config.yaml
model: "contrastive audio-text model"
dataset: "synthesized solo parts of chorales (CocoChorales)"
train_examples: 39062
gain_aug_db: 6
noise_aug: 0.002
time_shift_ms: 50
n_mels: 40
hop_length: 160
input: "log_mel"
spec_augment: false
win_length: 512
tokenizer: "char"
vocab_size: 32
loss: "sigmoid"
embed_dim: 384
encoder_arch: "tdnn"
encoder_norm: "batchnorm"
encoder_activation: "relu"
encoder_depths: [18]
encoder_kernel_size: 5
encoder_stem: "single"
encoder_widths: [320]
text_encoder_causal: false
text_encoder_width: 128
text_encoder_layers: 7
text_encoder_norm: "rmsnorm"
text_encoder_norm_position: "pre"
text_encoder_activation: "gelu"
text_encoder_mlp_ratio: 4
text_encoder_head_dim: 64
text_encoder_fused_qkv: true
text_encoder_bias: "all"
text_encoder_qk_norm: false
text_encoder_parallel_block: true
text_encoder_dropout: 0.1
text_encoder_inner_norm: false
text_encoder_drop_path: 0.15
text_encoder_positions: "sincos"
init: "torch_default"
residual_init: "zero_last"
optimizer: "soap"
beta2: 0.99
lr: 0.0019
beta1: 0.95
shampoo_beta: 0.99
eps: 1e-08
precondition_frequency: 16
max_precond_dim: 1024
one_sided: true
adamw_lr_other_params: 0.0021
grad_clip: 1.0
steps: 10200
batch_size: 256
epochs: 66.8
lr_schedule: "step"
warmup_steps: 200
weight_decay: 0.1
adamw_weight_decay_other_params: 0.05
Rows from block 6 of the audio encoder, named by matrix and row number. Each number is 128 + 24 x the weight over its row's rms, rounded and kept within 0 to 255. All counts start at 0. Numbers have three digits each. After the name is the row's rms in percent of the matrix's.
# conv: width-5 conv (encoder.blocks.6.conv.weight, 320x320x5), inputs 216-227, a 5 kernel for each
conv.34 097:156171069085146134121191132142091129154134170140108191088116120119119165168143104109170104135080089165158142090097144124131138121127092084114126156135070161147106169119156083152160
conv.35 088:129090117106149123112142094150134137098128147095148144054128145111166141090140088163129133117079139122150142111115152151141131154151131151132110130142137128148190087122131175146131
conv.36 085:165070111147109114091132114118113174095122115149175130117089117132110167100109118101138086101117123135113094146117165111150117126155168110108112116121086104157117143148133142113126
conv.37 081:085141138131115122146161152122097105166159120159132119117117084195132138163139127146098124126134150117110127172150093099100110138100144122139137115125123145116106144078162133096143
conv.38 076:119154123114093129152153104109169165130126087083160076152120118124154115080144126189131118095117169149094094148179096126109092130115127137134153100103166104132103126142112124127117
conv.39 095:128132167110139139110123099139132108152118097118155172089141120133135105107131114140170092155158146121110181210111069109150145146100143140170156071168134134142089090135111132142117
conv.40 084:166062135109098144126151157113138122128118147080183199094131137120186094107141077155145126129122137088092145124134130101122116153103138155123123109136159111137108138137089123095127
conv.41 087:113089123156110118089136128142115123110134150130109145150145137127111134135164093136144126188080127144140177078138132140128129125126153138128114110113138128109131104130103094140155
conv.42 102:112143105135176138158103114124113116141145074117165090135110118119142133126140121094106152107099136144122093128114142135094155146156129120139179126094159130146096157107131158086124
conv.43 105:131114124118108106141126179117115123152150124102121147143133111109161121153121131099182121097134115120167119131077133145159078137153105129068125138163107089137192154114081106157157
conv.44 092:109120156074133103096090165109091154095128118114144099132157116144111092145095152139110105113137134128111147174135125113168181107123126129089112099164143095106122187144150123098156
conv.45 096:092109137142129115101125115162121133119144132116110116135120118113146105141177103104126113168096121123102169086150132104122151187099125111151181105112116133160133108120117124132135
conv.46 110:158123096144104113134169131122103094198133107146118084111153110128121210114137105108117102088094163175127108092107105136120078112130148097115157148120104166173184074126126131160116
conv.47 103:113194172077140148079166181111126109160168128127118126141142132102107117173141149113135126132113143109128114113114084165122097119152140139131102117121138131145174112108168151130118
conv.48 087:099094108117108135085132145162137105127110135105122129105105151100160124111127181124145131155115152123124100105171136088072100134124142135144150100123164110105162109137135130164098
conv.49 088:140069091144129110154150113144092174126133133122106181133083097100151127105153120129138107140130127110120150145108076135145127126140137095169129119120113127177146167124113144130154
conv.50 096:146088109123118125114126126134116106125102112152118134122124164143117152119122118138133125124132120159082135107172126122104121136153150111109160126145104127161157112117131160142107
conv.51 076:122117114116140075114135112122079078125102124158139145161138163098157140140139101100179143091161094141083129166124118139118147158146156115118156096102162080124122106144112087118159
conv.52 087:089103128147127139096113139123101107111138116142151129131135163126158114106095135119126142114142099110099090116099115159145131112145103101158160110110172138130109123117148170107134
conv.53 092:115078149112117116100176108162104128168153119087159143135125139114115159099149104163159088112178151141121129145120138125155147118130113126181140108106130124134130132151078081141131
conv.54 080:108117185070123132166150088122174112125163122125122110096175119068093124102092134138141137108127123138096123135163131132145130120118125167149176136132152118141109144108125166144114
conv.55 118:127130123119109155147098131119131142138110140149037181111124130172112135130128174128122107119122108144124127135123094133127172095104128129174112090148129143081142153138151129143132
conv.56 087:117141170094149097117155107156126071132137114139097090153138167078150167138093105119092114174086137105176144084071150106139141115127091134090147096119129107176125113119128171096135
conv.57 090:102135137140140130154167128149131166143088107129124112143140136077122111128138082147087150119073199135115129095150126136163164112134105140103159094097112145152094148136096129098131
conv.58 078:116073129127119130131106157138148138132104132170116113121137113124112139113105098147129107096095150155161081102132163165121125102116119132162117137092101149121088112104126134090146
conv.59 100:134140088183115118113135116133137093134123147128073133157141146172103089146107110123127140114134111150117143114136089144156108134130139154121125097114125146124106116134160095157085
conv.60 084:116038142138156099138130102166114139119115165163165121098155123154169077131120092131118154135160108085130114144109127130153118116146105098122133151125150135141158124130123132155110
conv.61 075:104113133133108098176149113141137122169159127122169086148114136156110101118145123146118132161132097121120159095146108113102116125156166100115108134093149156147114096124132130119126
conv.62 083:113105121126095156094129090168111107132145155094159141129130144127161104148113165137124107125155176151079105144158136107164122101107102138094153122096178085127110095155111154185061
conv.63 102:110122123097096127130069147112122171092095133167160120131141138095124113140097151112113155155110145110111136124177094120097123162114141158141142087136137145168106113156092148125094
conv.64 093:138091144123131167163095115156170107139148134152099120141163110107094129129131172123141109116165126141107088144127128141122106086158152101133120144131110130096153163128104110141129
conv.65 099:124122129099116122118182074111140155125095119114131116146157165156144114098109135103120135146115109145099151095118137121146080155144102143087118159134114083114132138113117204137126
conv.66 098:098181094101131129088109153135086068177120127105131158111149146123147099111148140134108147138181114074101115170156116131140155152126101083127131152123145131106164106097129095127114
conv.67 083:136093096129125134128131122090126093150143091078087199129153148133106138105097144163146115160135163152138150155094145156160130101119099135146134113118184130096114173153084137107159
conv.68 133:132158131084104103110140134126125107143129113127113116145141107104134086147133128111133113109130129086119117119131125114091152101104148105115124092161135107121114151106101162116120
conv.69 114:134131206083111135125149100123138102108101128131135100099123132103130137166152089166078151117132113130119138117113127135108117129132146127152117108150140138090156136115094169125109
conv.70 086:152081136106125099137113126095127113111097089130142122132104105106167110085136156118138112102142131141106081101129113111134085129133140121104124119116095134141129099148113099092090
conv.71 172:122212089127162127098140106127119153120104125118133149140104116086136134141101191140091126155129119146130142135105161115137109098140143129125101117117152121104116133145148134093122
conv.72 109:118099114110111153115124139104109147099125170111147147176126115156076117135114143096124146125139106098138135136118086138132099114146126126138087097156143089119159086133159092143115
conv.73 172:095219158069110124139099154129137106125162120107122149141130121145130081155130114147105145127145144107121140106148101137151115146141141161131136112140141100124145128101142152098145
conv.74 073:117100124155103144117133108125125116099110124176114126129134143097137090124081206121135123116102111140081105142115137151115132125129143103075116112108111130112127103135138125152091
conv.75 079:106114138117158133165080139107121118122128124103102130087157152132138102114095112129096150102114138111211103141133121141096153094178134176132134155142138112092173108152129142115107
conv.76 095:155129123078121122112177087124132153116111096152155154132096115128092141161111116090117120134089119134138122085108129164125094102143158132140108115139096123152161148077155123124168
conv.77 108:116130103128135122112111157150117106092183155149125069147102129098125152113141143083101135114143150131117118139123104117135141096122133125119126162131125130117113123109114134121123
conv.78 089:133096106145137119126110111115153132120096159127121116163142110122131097122148150143154101151108160142113159159102110113131117116103135140127122067165121128132124120096164124126121
conv.79 087:155124079113117146160140117135161131106128159123153090116112119124138114149132131124150133120129090092157135144112111130148140101118121103151081163129121134156128117136083111128151
conv.80 089:143113169102136151105147186104156096114170145109125116113116137140134133162189111141065185115141123102128150160121152121087168113115122122147141166105139163144160081136123148143112
conv.81 181:093150167137107139119108133105147139095138117150110147146131122137127102136129138116122140099157127092138120129120143124139149104117136097124168080131143097107116158098152130116153
conv.82 131:105141148107152151126097156102137149080124125137089108160134131114106143091109129082151135117132119126127113119129180098112130144107138130156136119115137137099115148166109121137132
conv.83 115:137134129124122141164098150134120114160133117121141099125134134145145125141090161153122121114135092141112096136119122119113092165113121149089136149110132148109103143102152117098130
conv.84 098:113100177058136134129143101146159111128126152133122119114141151184129109120158074136107135103193185103097128125172099149123121130077173125140131083158087136127126139119131161135129
conv.85 095:149105111116102152089169140137145143114108132122113114155129135084117125111148154148076124140101190115095105089187063137132132150129126156130161092153108117136124090125103148124105
conv.86 087:122104090140160099114085132129133126135151107116160147184130160117149124139116110084111128181159138146125126119100128103114130121171107117112101142113122116158087108118065124079155
conv.87 072:111083122168102129125113114133164139124109148163114131148160102123138087151148181153153142125083147160133151135133112106098138116101094143110124062140140097133083110123122121110090
conv.88 098:144117138141101150135112120137149175108117115095097106134127103116135157147113132145121159095158153143137096113158087114073154154085138141126143120125147153102117137146110111136135
conv.89 081:145092122113094102130163118166084113151149131138122154129092146119107131141145100106107109152137106141136114163061142116146097143121120114143093127127133136117144140129117097140113
conv.90 105:146107136105168111130097144124131147110129128105164106149105145174135113095094109136123140162124134105122122090157114121112144102141154113148127142113127124118142166151118156096154
conv.91 090:156077129105129110167120120122098159122132127136121115142148149117136121127119094114063151124150081140126150118151074140138135098136135139139116144109132141105121131123102125114138
conv.92 112:122124158134174129082121171152104121125160176128110144185122108115117135145091126127132115153143101122134112104089127134124094142123191120105128123166142150131116140155122149101115
conv.93 095:152080116134136131146112084083135103127146094147137119108139128147161088118103141123095137155151113083127138167090129151119148132147123140152134108110119162154116123125113126115139
conv.94 082:110130111102139121147147137112124099127135088161116082145128152156127145137111150156110128137144091108160124074085141139158135131096118128139174120105125208132108105091130178124127
conv.95 131:150060123126133143133133111134154147113084160169076075179118090106151143118114117146112141106080159141134106128127119121103127143135136109155152140110130144124110136121129132113122
conv.96 148:123157144069167154148110155103135088154163102145138075138152096125156154126122140144094136137101114154145134116119129129136121168138112160110122144116151137138110125120148173075123
conv.97 084:177115111110112146162139101084156114138127095114165149113157131129139138144153149108140156108174137154126077171130162165132108132171086136136092079165128177150075115123104142155122
conv.98 091:135139111104135054082128109149146081140169134135140143133120093105083135127095183146095072126121132156080126162144124137106130149092152083136117157143126134104151134089101162134098
conv.99 097:120129074140127150118134115124125115143130106127135150093142085114179119129123118123126133116203137095131125177158117110106121150136102139111149117144138115140197103142165128148114
conv.100 095:107155068138160152109142149086131124182137142124108152116161171141122094122136128116097142172119148119106143107116123127175092132138110187087137116093124128173154084129191134141120
conv.101 091:140124075146134131100118167114130062186129118111074159157114129099140125148141121126149125140115140139145129136107124146127162093126131095138109125122128090163152121162121142072150
conv.102 082:180092117077157086104119119080112145148103099152111136120131128152140136145166131095109124160113112114153123073119135127103115125121091128137140109099143137145170114135141116150128
conv.103 078:138109156131114166120109103146110098097141131142084116168143139116166109133117135147120148151096136113128157141142111075124131110130144137119130093121170115150083125128148163125121
conv.104 091:121097121143089130120096137115138103105149141107178138109081149139132118133143096137099143140123169091127130138145117094096125133149142115143091085155129152141098140158112114117135
conv.105 101:107131121171119096156128107120106124139107110148093130145105117123102137123085142124172113078119108149124091127119108156122107114124129112094134115139168145110138121154135101148106
conv.106 101:141079132110135175149110141118109106112146162120143104164087161103136117126159083127111150130123152105124180092087080145151158165128139163094117150141115127109110145151158136110132
conv.107 094:140131077126115129111149140122144101146133135128122117122128150118102149158101110143104153129095106085129124133148090116126118113153108141115134125161141131116130112133149096119109
conv.108 089:129162076073112109125101176164094133116139153162119145109144143144114142154177109155115135127134111128101160119146099123130132146119133127136109107122126094127098163133096117107141
conv.109 119:162089145112132104139097120110143108117114128154083176149141152101110149100122133150106134123138124151121104127134131132100124138135151106104103102140120087132140102126109113134075
conv.110 085:141062156129111140132106123092154129110119135146102147152111126102122178153119115118169074139121085170135099103148139145138192133097154147172142109122095126109130114138102147167148
conv.111 089:094142139108141125168117153117097092169179116119141112125144176120143153140133165110113152127117117152123148106131084137098140113101155118093181141107115125140101128134129113092125
conv.112 148:143102125121116102103139125142140080133155143105183166127148147099164082124128110141119111157075104106131137082156142095128123135150134127078145131121121141123132079143087140121126
conv.113 101:078163175050140164113114125127150132083117127134129130086132127113077135150131108145134157135145100121132147124121133135137137147122122164118095154097128148150092112144090186083118
conv.114 093:112108102111139088124137107128101070192082110135141146117108113141138086154106116154116119154127148179101121105163146106120097155138130129096141136108126108157118114147121136156152
conv.115 086:127119103097097114139093141140147181145107132144134139147138113142131109081123159137156041108117148101114149115108171100139105124059131117122097118108139107115127136130100145144132
conv.116 091:163098117137118115123146076116128115106109161110133110132109132125161126136096104113146194152117158103184092057105152166140141096092141119108106167123126103136107098130111155104086
conv.117 095:151143161076118116111141148149113115191102146112148144175095156159129112095147125112085141145195162093079117173165120102079126149147152102156143163115148095151156111175113127095107
conv.118 081:141119123119121146144103118112131153111155099127098130133110153141124186141092149142119126147116124133120136110151138130171109153155120079159152149105081146135111146137148133106096
conv.119 096:100109113085148071134127103182092107141132146187132158133091122114114163106118171142116140152169136158126115136127127135148106106145134114139113120136122150039112159119140090143159
conv.120 073:106098124104130092104103084077148093109094068155125129131115142139087151141118161161089103120156100161069096112121151093142129162137144146121136131113117144105129170145116148082114
conv.121 089:126097150094137085131119106145064114116145137101119117140143143119131146114106134114107151104165143122126118141083123132143133130130111100169081122130130109125172129120128136113106
conv.122 120:133139110150136116174162106139131124160111166102097148126113147146147143128142114104158102124106109156117151127107159108129159144100147148201104112117124121109105164130112055140163
conv.123 083:124163098117116128109132101111140086157149142137133129149126121124113110119094129104124162129136155117159110114119145171163138118078138100078135125132107157144098146131147112119141
conv.124 091:103113135130112137111148157149141153111165141143092152159098151140091135121117142072112177101163102116154123136086150160166140115130100175163138138121137164108103150144182088117113
conv.125 099:130134120089161166113126092157087140138124137151111153088134117079113221086175144144164119094146130136132125131136157108117129144110116094120086171125125129148140118137113126086121
conv.126 099:139115163145130160142116122113131169153071167166143119110119097127157110142107134157103124122137147124129105101123121126130101171095130148159157069113156167108132145110113117143170
conv.127 093:132095109155131149146085130127095121143141126122120120114126084134136125098170148115184127144118175151102119121115147124153142111134150094147123116122160117081119152165114103114172
conv.128 070:077109155157106143113120168134110126099105137137109134134082137118117131145106151110084107125120142146172141112115133122094162082101132135145112143157161148151134119131151145110119
conv.129 087:136153090136101100114096093139110124093106123156143107113153107142107131072094113119089117166128113124130121135136115098133105135121142147124102123104099105086142170081166116157136
conv.130 075:103106133127111125160097142121138109166126152123098135122117139103142104107111138161089138139094134092107161143103132126193094116099086154144127096133113152144140120137152134124124
conv.131 095:156112109161127112127121092124102121099109143103123141175127147123143148127099141114148127057129136184098112111159137122121112154136152117121146141112109130158087145139157099085124
conv.132 099:107145126085155118105126110131111087122119168180097150098125109102149102136116125108100158115151116145119098145138124122113170112109166109141117098169145157124092125140184144153081
conv.133 098:119125118092093154097119133138135091167140110119107158078143136136130154151115145146168118152100127136114111084142096134166111123124123128159135102131139123124121100105121166151079
conv.134 109:114121083127164100110106138117109099111197186137143115164090128127081159136141116087133123156104113144102106119123083123118173103128132144097140107117125100158111158124118115091140
conv.135 081:133086168139142126100187131150110119158150119123122118120126181152097153133138164186105103156098138146111130155158159114109130157112178125120163136134110106087172138118127078102127
conv.136 114:117150090138122127138132127110120135128098160161094128173092123086189161113143117111131129090160078180131106151147124121161173086100128120143170074118126088141160142103142121149176
conv.137 096:157143086131109155164133132113189124106111159166103102156138147127135130129102128117112155132130120158117103122125151117120125141122150088091133098132141135125119103155146123113128
conv.138 102:138164067122096138126157074120107140172082109159158101115130106124147126133147127112138150136153125089145133130126111129099135135135122132135154115114140168103163108156137101143129
conv.139 130:103147098137113111180120102143122099224078101139155100122146129127142121140101126115122136137135113125129120105138104139138164157124123134119190127104123172109092132113155123111115
conv.140 077:110128132139128132115130124130137120133141119137102124122143140143087128125135153134142133106129170120096149145171119069114141141138124107160106102143113150174133127147106125131085
conv.141 094:103105126191114105126117127163104134152139122162099179112150131152114136117121136102161142135171109122119150154136123126103119118170102109148068135126106133106098155132152107145118
conv.142 088:152129077093103118140055146117093153091140132126103153142100138122094130179114131117160167129111117134153122084148144138167136139123084146137106165116117113109153147135097106137124
conv.143 094:157120145162148124184146118129149099145125125121121080107100118113095144185107088120145134103104154096137130099146114144146114128153103105141177145127119108187195071160087161151069
conv.144 106:114154111105080142116106154125125144112164132123139080140124108123132084135119145092089132158129102123147150161110136109147149121117125131124132112161158147123059140141150103110105
conv.145 091:132189098085086154127112128130116109163138112105111131130142165157126124149134146127168095105105111146138125146095110126124117102104141113146156126105116117149110123097168140121117
conv.146 093:145118119150129146153079145138100118141122160113091137169118124109119176131132117100083134165135115116146154146102071132141127126130142134160154091100114126086164166118132141147173
conv.147 095:113118122109111109118170092128127102188114128114150119139140150123130166102113105156146123160071115157125118080104175109104137091136096127091163169118177138139077117155114109085139
conv.148 097:138091145126104138126129093113125128116077135123118098152128108138130132115120077129108144112096159115173141101129137160139150115121111136131127124118153137111110139152127104173117
conv.149 144:109130127123148122125130137131131107176126092146164063145141122141126095134118116157115131130157114100151130154172131122122156100145135106138177103108124111126113141107144164094139
conv.150 111:113180089136143123160067153150123110127159127138122123146107124125165105137108214148103143118151159098131101178173097123119155162100141126129171117123134121128128151132164061130157
conv.151 098:142111076117121103133138112140124093139124102129147141122131101128141146149122129124135122081173156145141085110137127166121118084118135119111102114142088094109175155107058147175153
conv.152 095:140120152091139147133151141111112180120121105134126081120149120128127170120140164149097143133196083119134158122103112148149139139096101125127102117124134127105109153118105130127139
conv.153 094:181090125119120138109112136099124172119124123131143144142154136142152124102108110146132118133109205145144110160183096126136103119160126145194128102089104131114174114132125115111111
conv.154 080:133128151095158121162107105097109162107107106091151120129138185103136104097108129108132186127158153126145127140154102168115117074105137157153105093098108135133152124095114126137148
conv.155 093:104122146153140124125152111119096121173096105168128070128156147141138095148104117134148153125056128132184122074122140139116135121104083121124115093126106145123118095126148126129128
conv.156 078:090152146076127134103077099129129106154132124171113115140180108154101150172138103090104143132099142160157131128109103155114158156100188108149178092096131143133087071121113131066110
conv.157 178:170093137110135126063158138127103164105174097085154168104144134105114159137137119121152111111151147137119124132125150130147127104163106138127074154135116120135162122135117120154108
conv.158 095:105129125127131171144110086146173139151125117138150168130100142124133100110102129160130127124095084173146102148139102135114133146115102162167135111078172111138107065126110158140117
conv.159 107:145117096154146126134090144134128109112169106153117118165115098136162065139112150111169108180146136094101125116128163109142116094165140082115162117115151145098156123142157128146123
conv.160 077:125145128120118167153168081126159147103087138147116105129102109159149130176151096128114164150107125146137118136115109142105133088126141122171143119125153143121169115109117144121129
conv.161 127:125115118128115112176110111136094140144098144095157068156166109118161104138109095184130113116068154153097117089126121151127170098079159130155156076144105171141117144113158120118098
conv.162 093:129153086088169116132098145133112126113148136109094128145117142139083166128127148172131096125136112128127110122107138112165139064154125123161086127094091185146138157110153157125123
conv.163 104:116094122105149107130136150141155150150142084115160089120106151144086152127120130134166141120110081138176130126120128146147096105130096147151105134069136097123113141135097124103145
conv.164 101:154123149071128140119118097178113133134103132081161151143137161117160124174111152160079094111178130120173087152112110167131147137058146118137147105145139130123119135116126119087115
conv.165 077:160088114108112131129119094111124141130131151109132148132124101138127156101141136086168113107154119158117110112109162124162117099167123125139114140096091111141124124134125131113129
conv.166 091:144081106126125127112085171081136128104108114119129150142153071140119133121168120168143141123137162199075136202107136099150130136120134121123104106123119102125171068133143091123124
conv.167 115:129168106131147113148114108121150094146124127153128146134117082145103130143164110107142112120164109109142120139119150121105144120157080084133129144122099161156129125116154087103147
conv.168 091:142128106140150115093114167095088139120164142090097126147125148154104086141117114096126136142094129133127163080143095144130140128145124187156118190086155139092145171172135121139167
conv.169 076:126140133088141174206159106163166181083160113147123090165139103113103156164161127166132098083134114113128120109134118136096135143113141109097121147139104135157117069129122127117124
conv.170 081:092148111137098151146131138146099107117156137132074068121133092150127165135117141120114109105080126124116135106102111145118127152111101144164140103131143149120095171123124143174149
conv.171 099:115088136134122134088096152155105093125172157070134179133145127150124094121133094104117118139120116106104146130103113114122127148141086127127116142078121130166123116145080143146140
conv.172 090:180076114135130123112129143118112142107113122116118135134163061177118187125128119111116125130142138127132122147134097125134117149088136111158026153123119158120143091154084120108087
conv.173 112:102125159149136118153102086130119088142137104124115079111165100135129083152113145175077093146132140131110118129136154105132159099123145104164124126114103156146112107107180116158117
conv.174 109:123097171146081117119147099140169116148098151131137117133128097130151116122106152146168115095118140165105113135129166129101156132104134101161143132138120123145116128088119131156125
conv.175 137:149147093144136105191121127149081164165078142149123154171123132132150107130116145068176131117152130125145118197137108129144103170119125124124169104112100108190110106155130102122150
conv.176 100:148069148112113115118123118116123168112131108135156101154146135114125125125138116134126136144104105145154139098117138162142066096134108106153124091119095183165136088163123150098136
conv.177 097:117116103122131086153098141132102098144153114102162131078106144125119130135120132130117127123113114148138095097140139139126121097139137119103133122134086102157117146115137130091147
conv.178 076:140136050150126104145128129172111119157164150130110129151128090148127129122155092142110131106107155093131160089138100142136101134096106172115184156127143119091141132120109113104164
conv.179 093:147125146096100102158082120087128129123120122140130115125160135142088135100108153162125151144115134145136124131111094114163137146122110127153145117111093110169112129123082146127120
conv.180 067:125142138144113108125109147129087112098131103136157145130089151133140104119110124105125164149128121112114141113118125128151108107124068102084078164142125112097150159106133149112156
conv.181 104:144133128132119125158150069150150131146113122106193116098152149138139107136108137130171114097148153151139060138164171137079111124151150183131112122122146088124153121105146164113127
conv.182 108:121114135130125142107144127178119162112177129118094144178122125123170114150151152070142147133149146124122132129143097163131119134171079154145150099119127085150110128142106075145142
conv.183 136:142134097108142115156124120123126154132099115184098147139107143146101134112102147122140150140117126121144141068133141140125141091133133112138124080169098150113149121122166106122135
conv.184 074:075112159148099086123157128111121130172122110104142138129175165163143115135107134162138142137129090108106129174118116125155160117136083156122118126119160085148123170122123168159123
conv.185 083:073117125119158085145137131154101151132141132122119093114138075106148106134162099144107151143121142142148138125108129145158166130087102109133141103098127140154083142097143130152128
conv.186 105:161082127135143144131058121107133096149099162140104123106111093105156177117117165087150120121100131129139114161105148126186144111120114130133131171101120155144139091135106157075101
conv.187 075:110119138117116130148137099121155112115126077131131098148121182144120088124111151116132153162120097093134165145126079113179148160118122155134154101101109130108071177091085115160137
conv.188 091:144090135138098095082179077170098121118097139133112131144151129132138118154107113143138133125136127108116109135134120143134145149105149123098108175163131100126122136131132123095107
conv.189 245:132134184107086129117088188098131099135148108115151131112124097152143091156138102158111137136109139144125136134151102129132134156106116126119126142122121147120115141133087142148127
conv.190 079:126085127142109111148113127158145142127083145129127111113113140121173090134160101107147097156139117128129136124117095123138130129117156124093160117176102143118077161125117117103097
conv.191 080:135175091132113105165150150094132159113175114137110124127130096171145137066085170132132118152164132097110116141180124113082153108128105069147136158090127131144153143146131157117137
conv.192 082:117124145111084117127093135147142150099107120123130109149143145124137087170128087148129130172123131144124150114114134178100160165141129158171101109140118126124104177107122107163122
conv.193 090:128110141115134136136126130093125096087102119173085121107141144165105110143150131070106122101092098162173116113096156135159186136099130150150133110091105169119104141108163108084128
conv.194 100:165138156076130152073151105099102142126101107105130127124115097123124178171142103138133051108117139172138140088097120152146096149133141144166094128162122123122132166146096125107150
conv.195 205:098110233130086113126164059150120116135076166130145122124148127119133145119110145147127118131129119168108126161114158116114168136129114110122147140113141127136123123131082170149106
conv.196 099:177125128141121118146146100140105130093136132103104134113135154136144112098084141128131123121073089142170135121139087136129113124134126141109119090136174074127163171133086151157151
conv.197 063:153120113143151153139162151141144149155143164120122137119155137123126153112124106115144137107094109126113129104153150091101140129143075156124163128096126123128164146140132135147150
conv.198 089:126108131110084111141157116104131159153125076115169084122120145104114167074164106144156111108084177147115143116148170116110124165156136133089126137103119124123178134130126153188095
conv.199 069:082117129141123134124147124129134175112127141135150113122172133114138092177127094125149126114121127104123148151089160128099152149183104123157116127128136113179159081116116146155135
conv.200 094:129084138150118176105136127135130188140074122178112131083128117143140123121139179074151135103165108124114092171129154138068132104113115152097128111126120123157170070142131119156070
conv.201 111:118165157113143160117156108159143105106154120134125099099130121162129078145156153153103139148130149091135165138158097105066118137096159130110138125124143105099118152117134152068148
conv.202 079:090132159102172079113099120148087094108094093119143118100139115121145108137096154130129104123110116148097115138105130169112136104124099099132155156089155153135127057096121123138090
conv.203 105:135117113127151151127128130100138096147117137108117083166158103147141130113126142086154157110145113130123117111133144125091109138115139111109117189105097116159161140112106170118125
conv.204 090:125148148093103096068131120147097113161108102131113106093160160110135136130131186099139113130151089123139149161118124145143135150117150133145145107131205138151107103136120138119113
conv.205 100:130137139080163107129148132111086122178138121120140117136091074124102170151163119133141098111113139165123156142131118091137087132118144057126102138151097090111112140145084141058162
conv.206 089:136124118149142135169113145121120114068159137123082172131139135161115150104115125108127115129168131140103125119156139148106092134151132141134139187126114130116155098117087120142148
conv.207 085:149102169141123153134112129080138111081149113071115160139115126091157067135145147126126128118106150124132139137140106143118120134121139179150110102168176148112101151148122107129128
conv.208 086:146153099097123130129097136103146126148099105128141130115115131127078083166094157112122154123161077068133136129095095129117111112115117144106107146147121145136115154163142133092138
conv.209 086:161152054142134126121116114106112115097140122128136126111136111116129124141129120120143129123120123119142142075115160142136105118155120148107114149140150108089151137110117094121126
conv.210 079:119124115115130127098098149112114100114141110093170119137131135089180095120111091092140158148146153102136137137133098144101150114088128169104125104128083077158137144106113129121144
conv.211 089:121126157134141206110111100158137140090170137130137129171175163073123128128115091191158140155114135161123137166119116131156144115132102142117125103091149131126109138104117155101154
conv.212 085:158059125091112110100113078119104069074105138126079116120147139087108131160188167155088103106077173145119136058161144145124131171115133082100136086099105165173097122158151127098131
conv.213 078:130076192103131109141152119147137143102163150124106117085131180115125103180149106151108128148081142098162122126126123136105108093116191152111117126157187152137087127159131118112106
conv.214 102:157099116115124152084100117169112175094108158085173152131123096117159167089125130090111156084116175130124092136112103115142138107100157113111093182130100136130141132153094135088132
conv.215 081:105120100186135122138125162112125134122131071113128161082130125143118113114111160118132141148121143105118136101107116138158139120162084102139100093097146133150151144146145132161113
conv.216 086:137099115133100144116134148142159132100164119141110104138104122132125134154107089155151111152147084091158096137147154094139127145127155156156170120092167119109103141134092142101142
conv.217 105:145092131144139119123164107106113131110130093097123129106157126137117141094136070171131146129151119157127127134142140146145106093171141117172100137102129125154153115116132117126115
conv.218 087:122149107101125119123120093161108129112140150126132142162142180088157115122147146113138111160128146123106124175153096132151105140158118148155166118128122131172066116145118139094104
conv.219 075:153103108115088141086099129110079135087149104120119118144089179118121147119161141108169102132103127145111154162139145130101126153141119137115127126079108097137085131161065126090139
conv.220 081:127117136123132108151149192115149171155156080113167111111133138135093114113128094153163165138108141147096107155112145124119161130110117110136107155120131099179173119098063175136131
conv.221 074:126142131089108119184146122094131126155150120121120120138123150118157141129134133114128159156123136149128140101116098124100122142122144135153153143087095141134130118153132137107105
conv.222 089:118113137144085162132118147085134125135113078110152165113082152150112106141101136166131112120157096124127135133141134111138139144164153133194158072100107120178139120133117165153121
conv.223 117:156110120165152161108141147113146151108094155144123149105119085136119169136147132130140105157132101154114118149118148142155123133148095101186116125139148110097123145134131077135148
conv.224 075:112142148111159095072141115113095104139147103142125100118098140092108101147110119151111162107139093132141106138183180152083079150099165119104084127123126125095120114092126127112119
conv.225 091:141080122086129099141096176136122122156148113095179136130109132122130116144127119111153116152119136133120131101118121125144103119125135120075162189122128126116147088137113128097134
conv.226 102:136130178104143105100131145111090106083134156114155105117138113168105105158166101134140105146120108113181166114096128109126138153146109129114122139152129108098129188118101158125146
conv.227 096:122108148087146133140104111143122129133145142122157173120131121093097150105087129128159140194141133168076143155105143109127139128130092129122120105126092136164124139126121137123150
conv.228 105:154083113062127116109174101094124106160106090101125175077162120088115163123148146150143077111106116142110101082116159149171115094160126100136104134152099128155157087119123175118080
conv.229 124:138123083117119129132092129126132150119104127149107067173151136125118116140116127156102127138120138161123141137140119137106132177100122140121148094111091152159093106129144107089111
conv.230 086:157099124128112136137131114113117107163144133122128165139139122144076176134137114141092105134136112147115130096098130103149140146121090081161150127128121131101093136127081098109133
conv.231 082:103095124120133104130101098132108107107098116105103104113136069150124133112089134129131107123222113148140100155090139132142125135134102107135142106096130163130100153152124116111149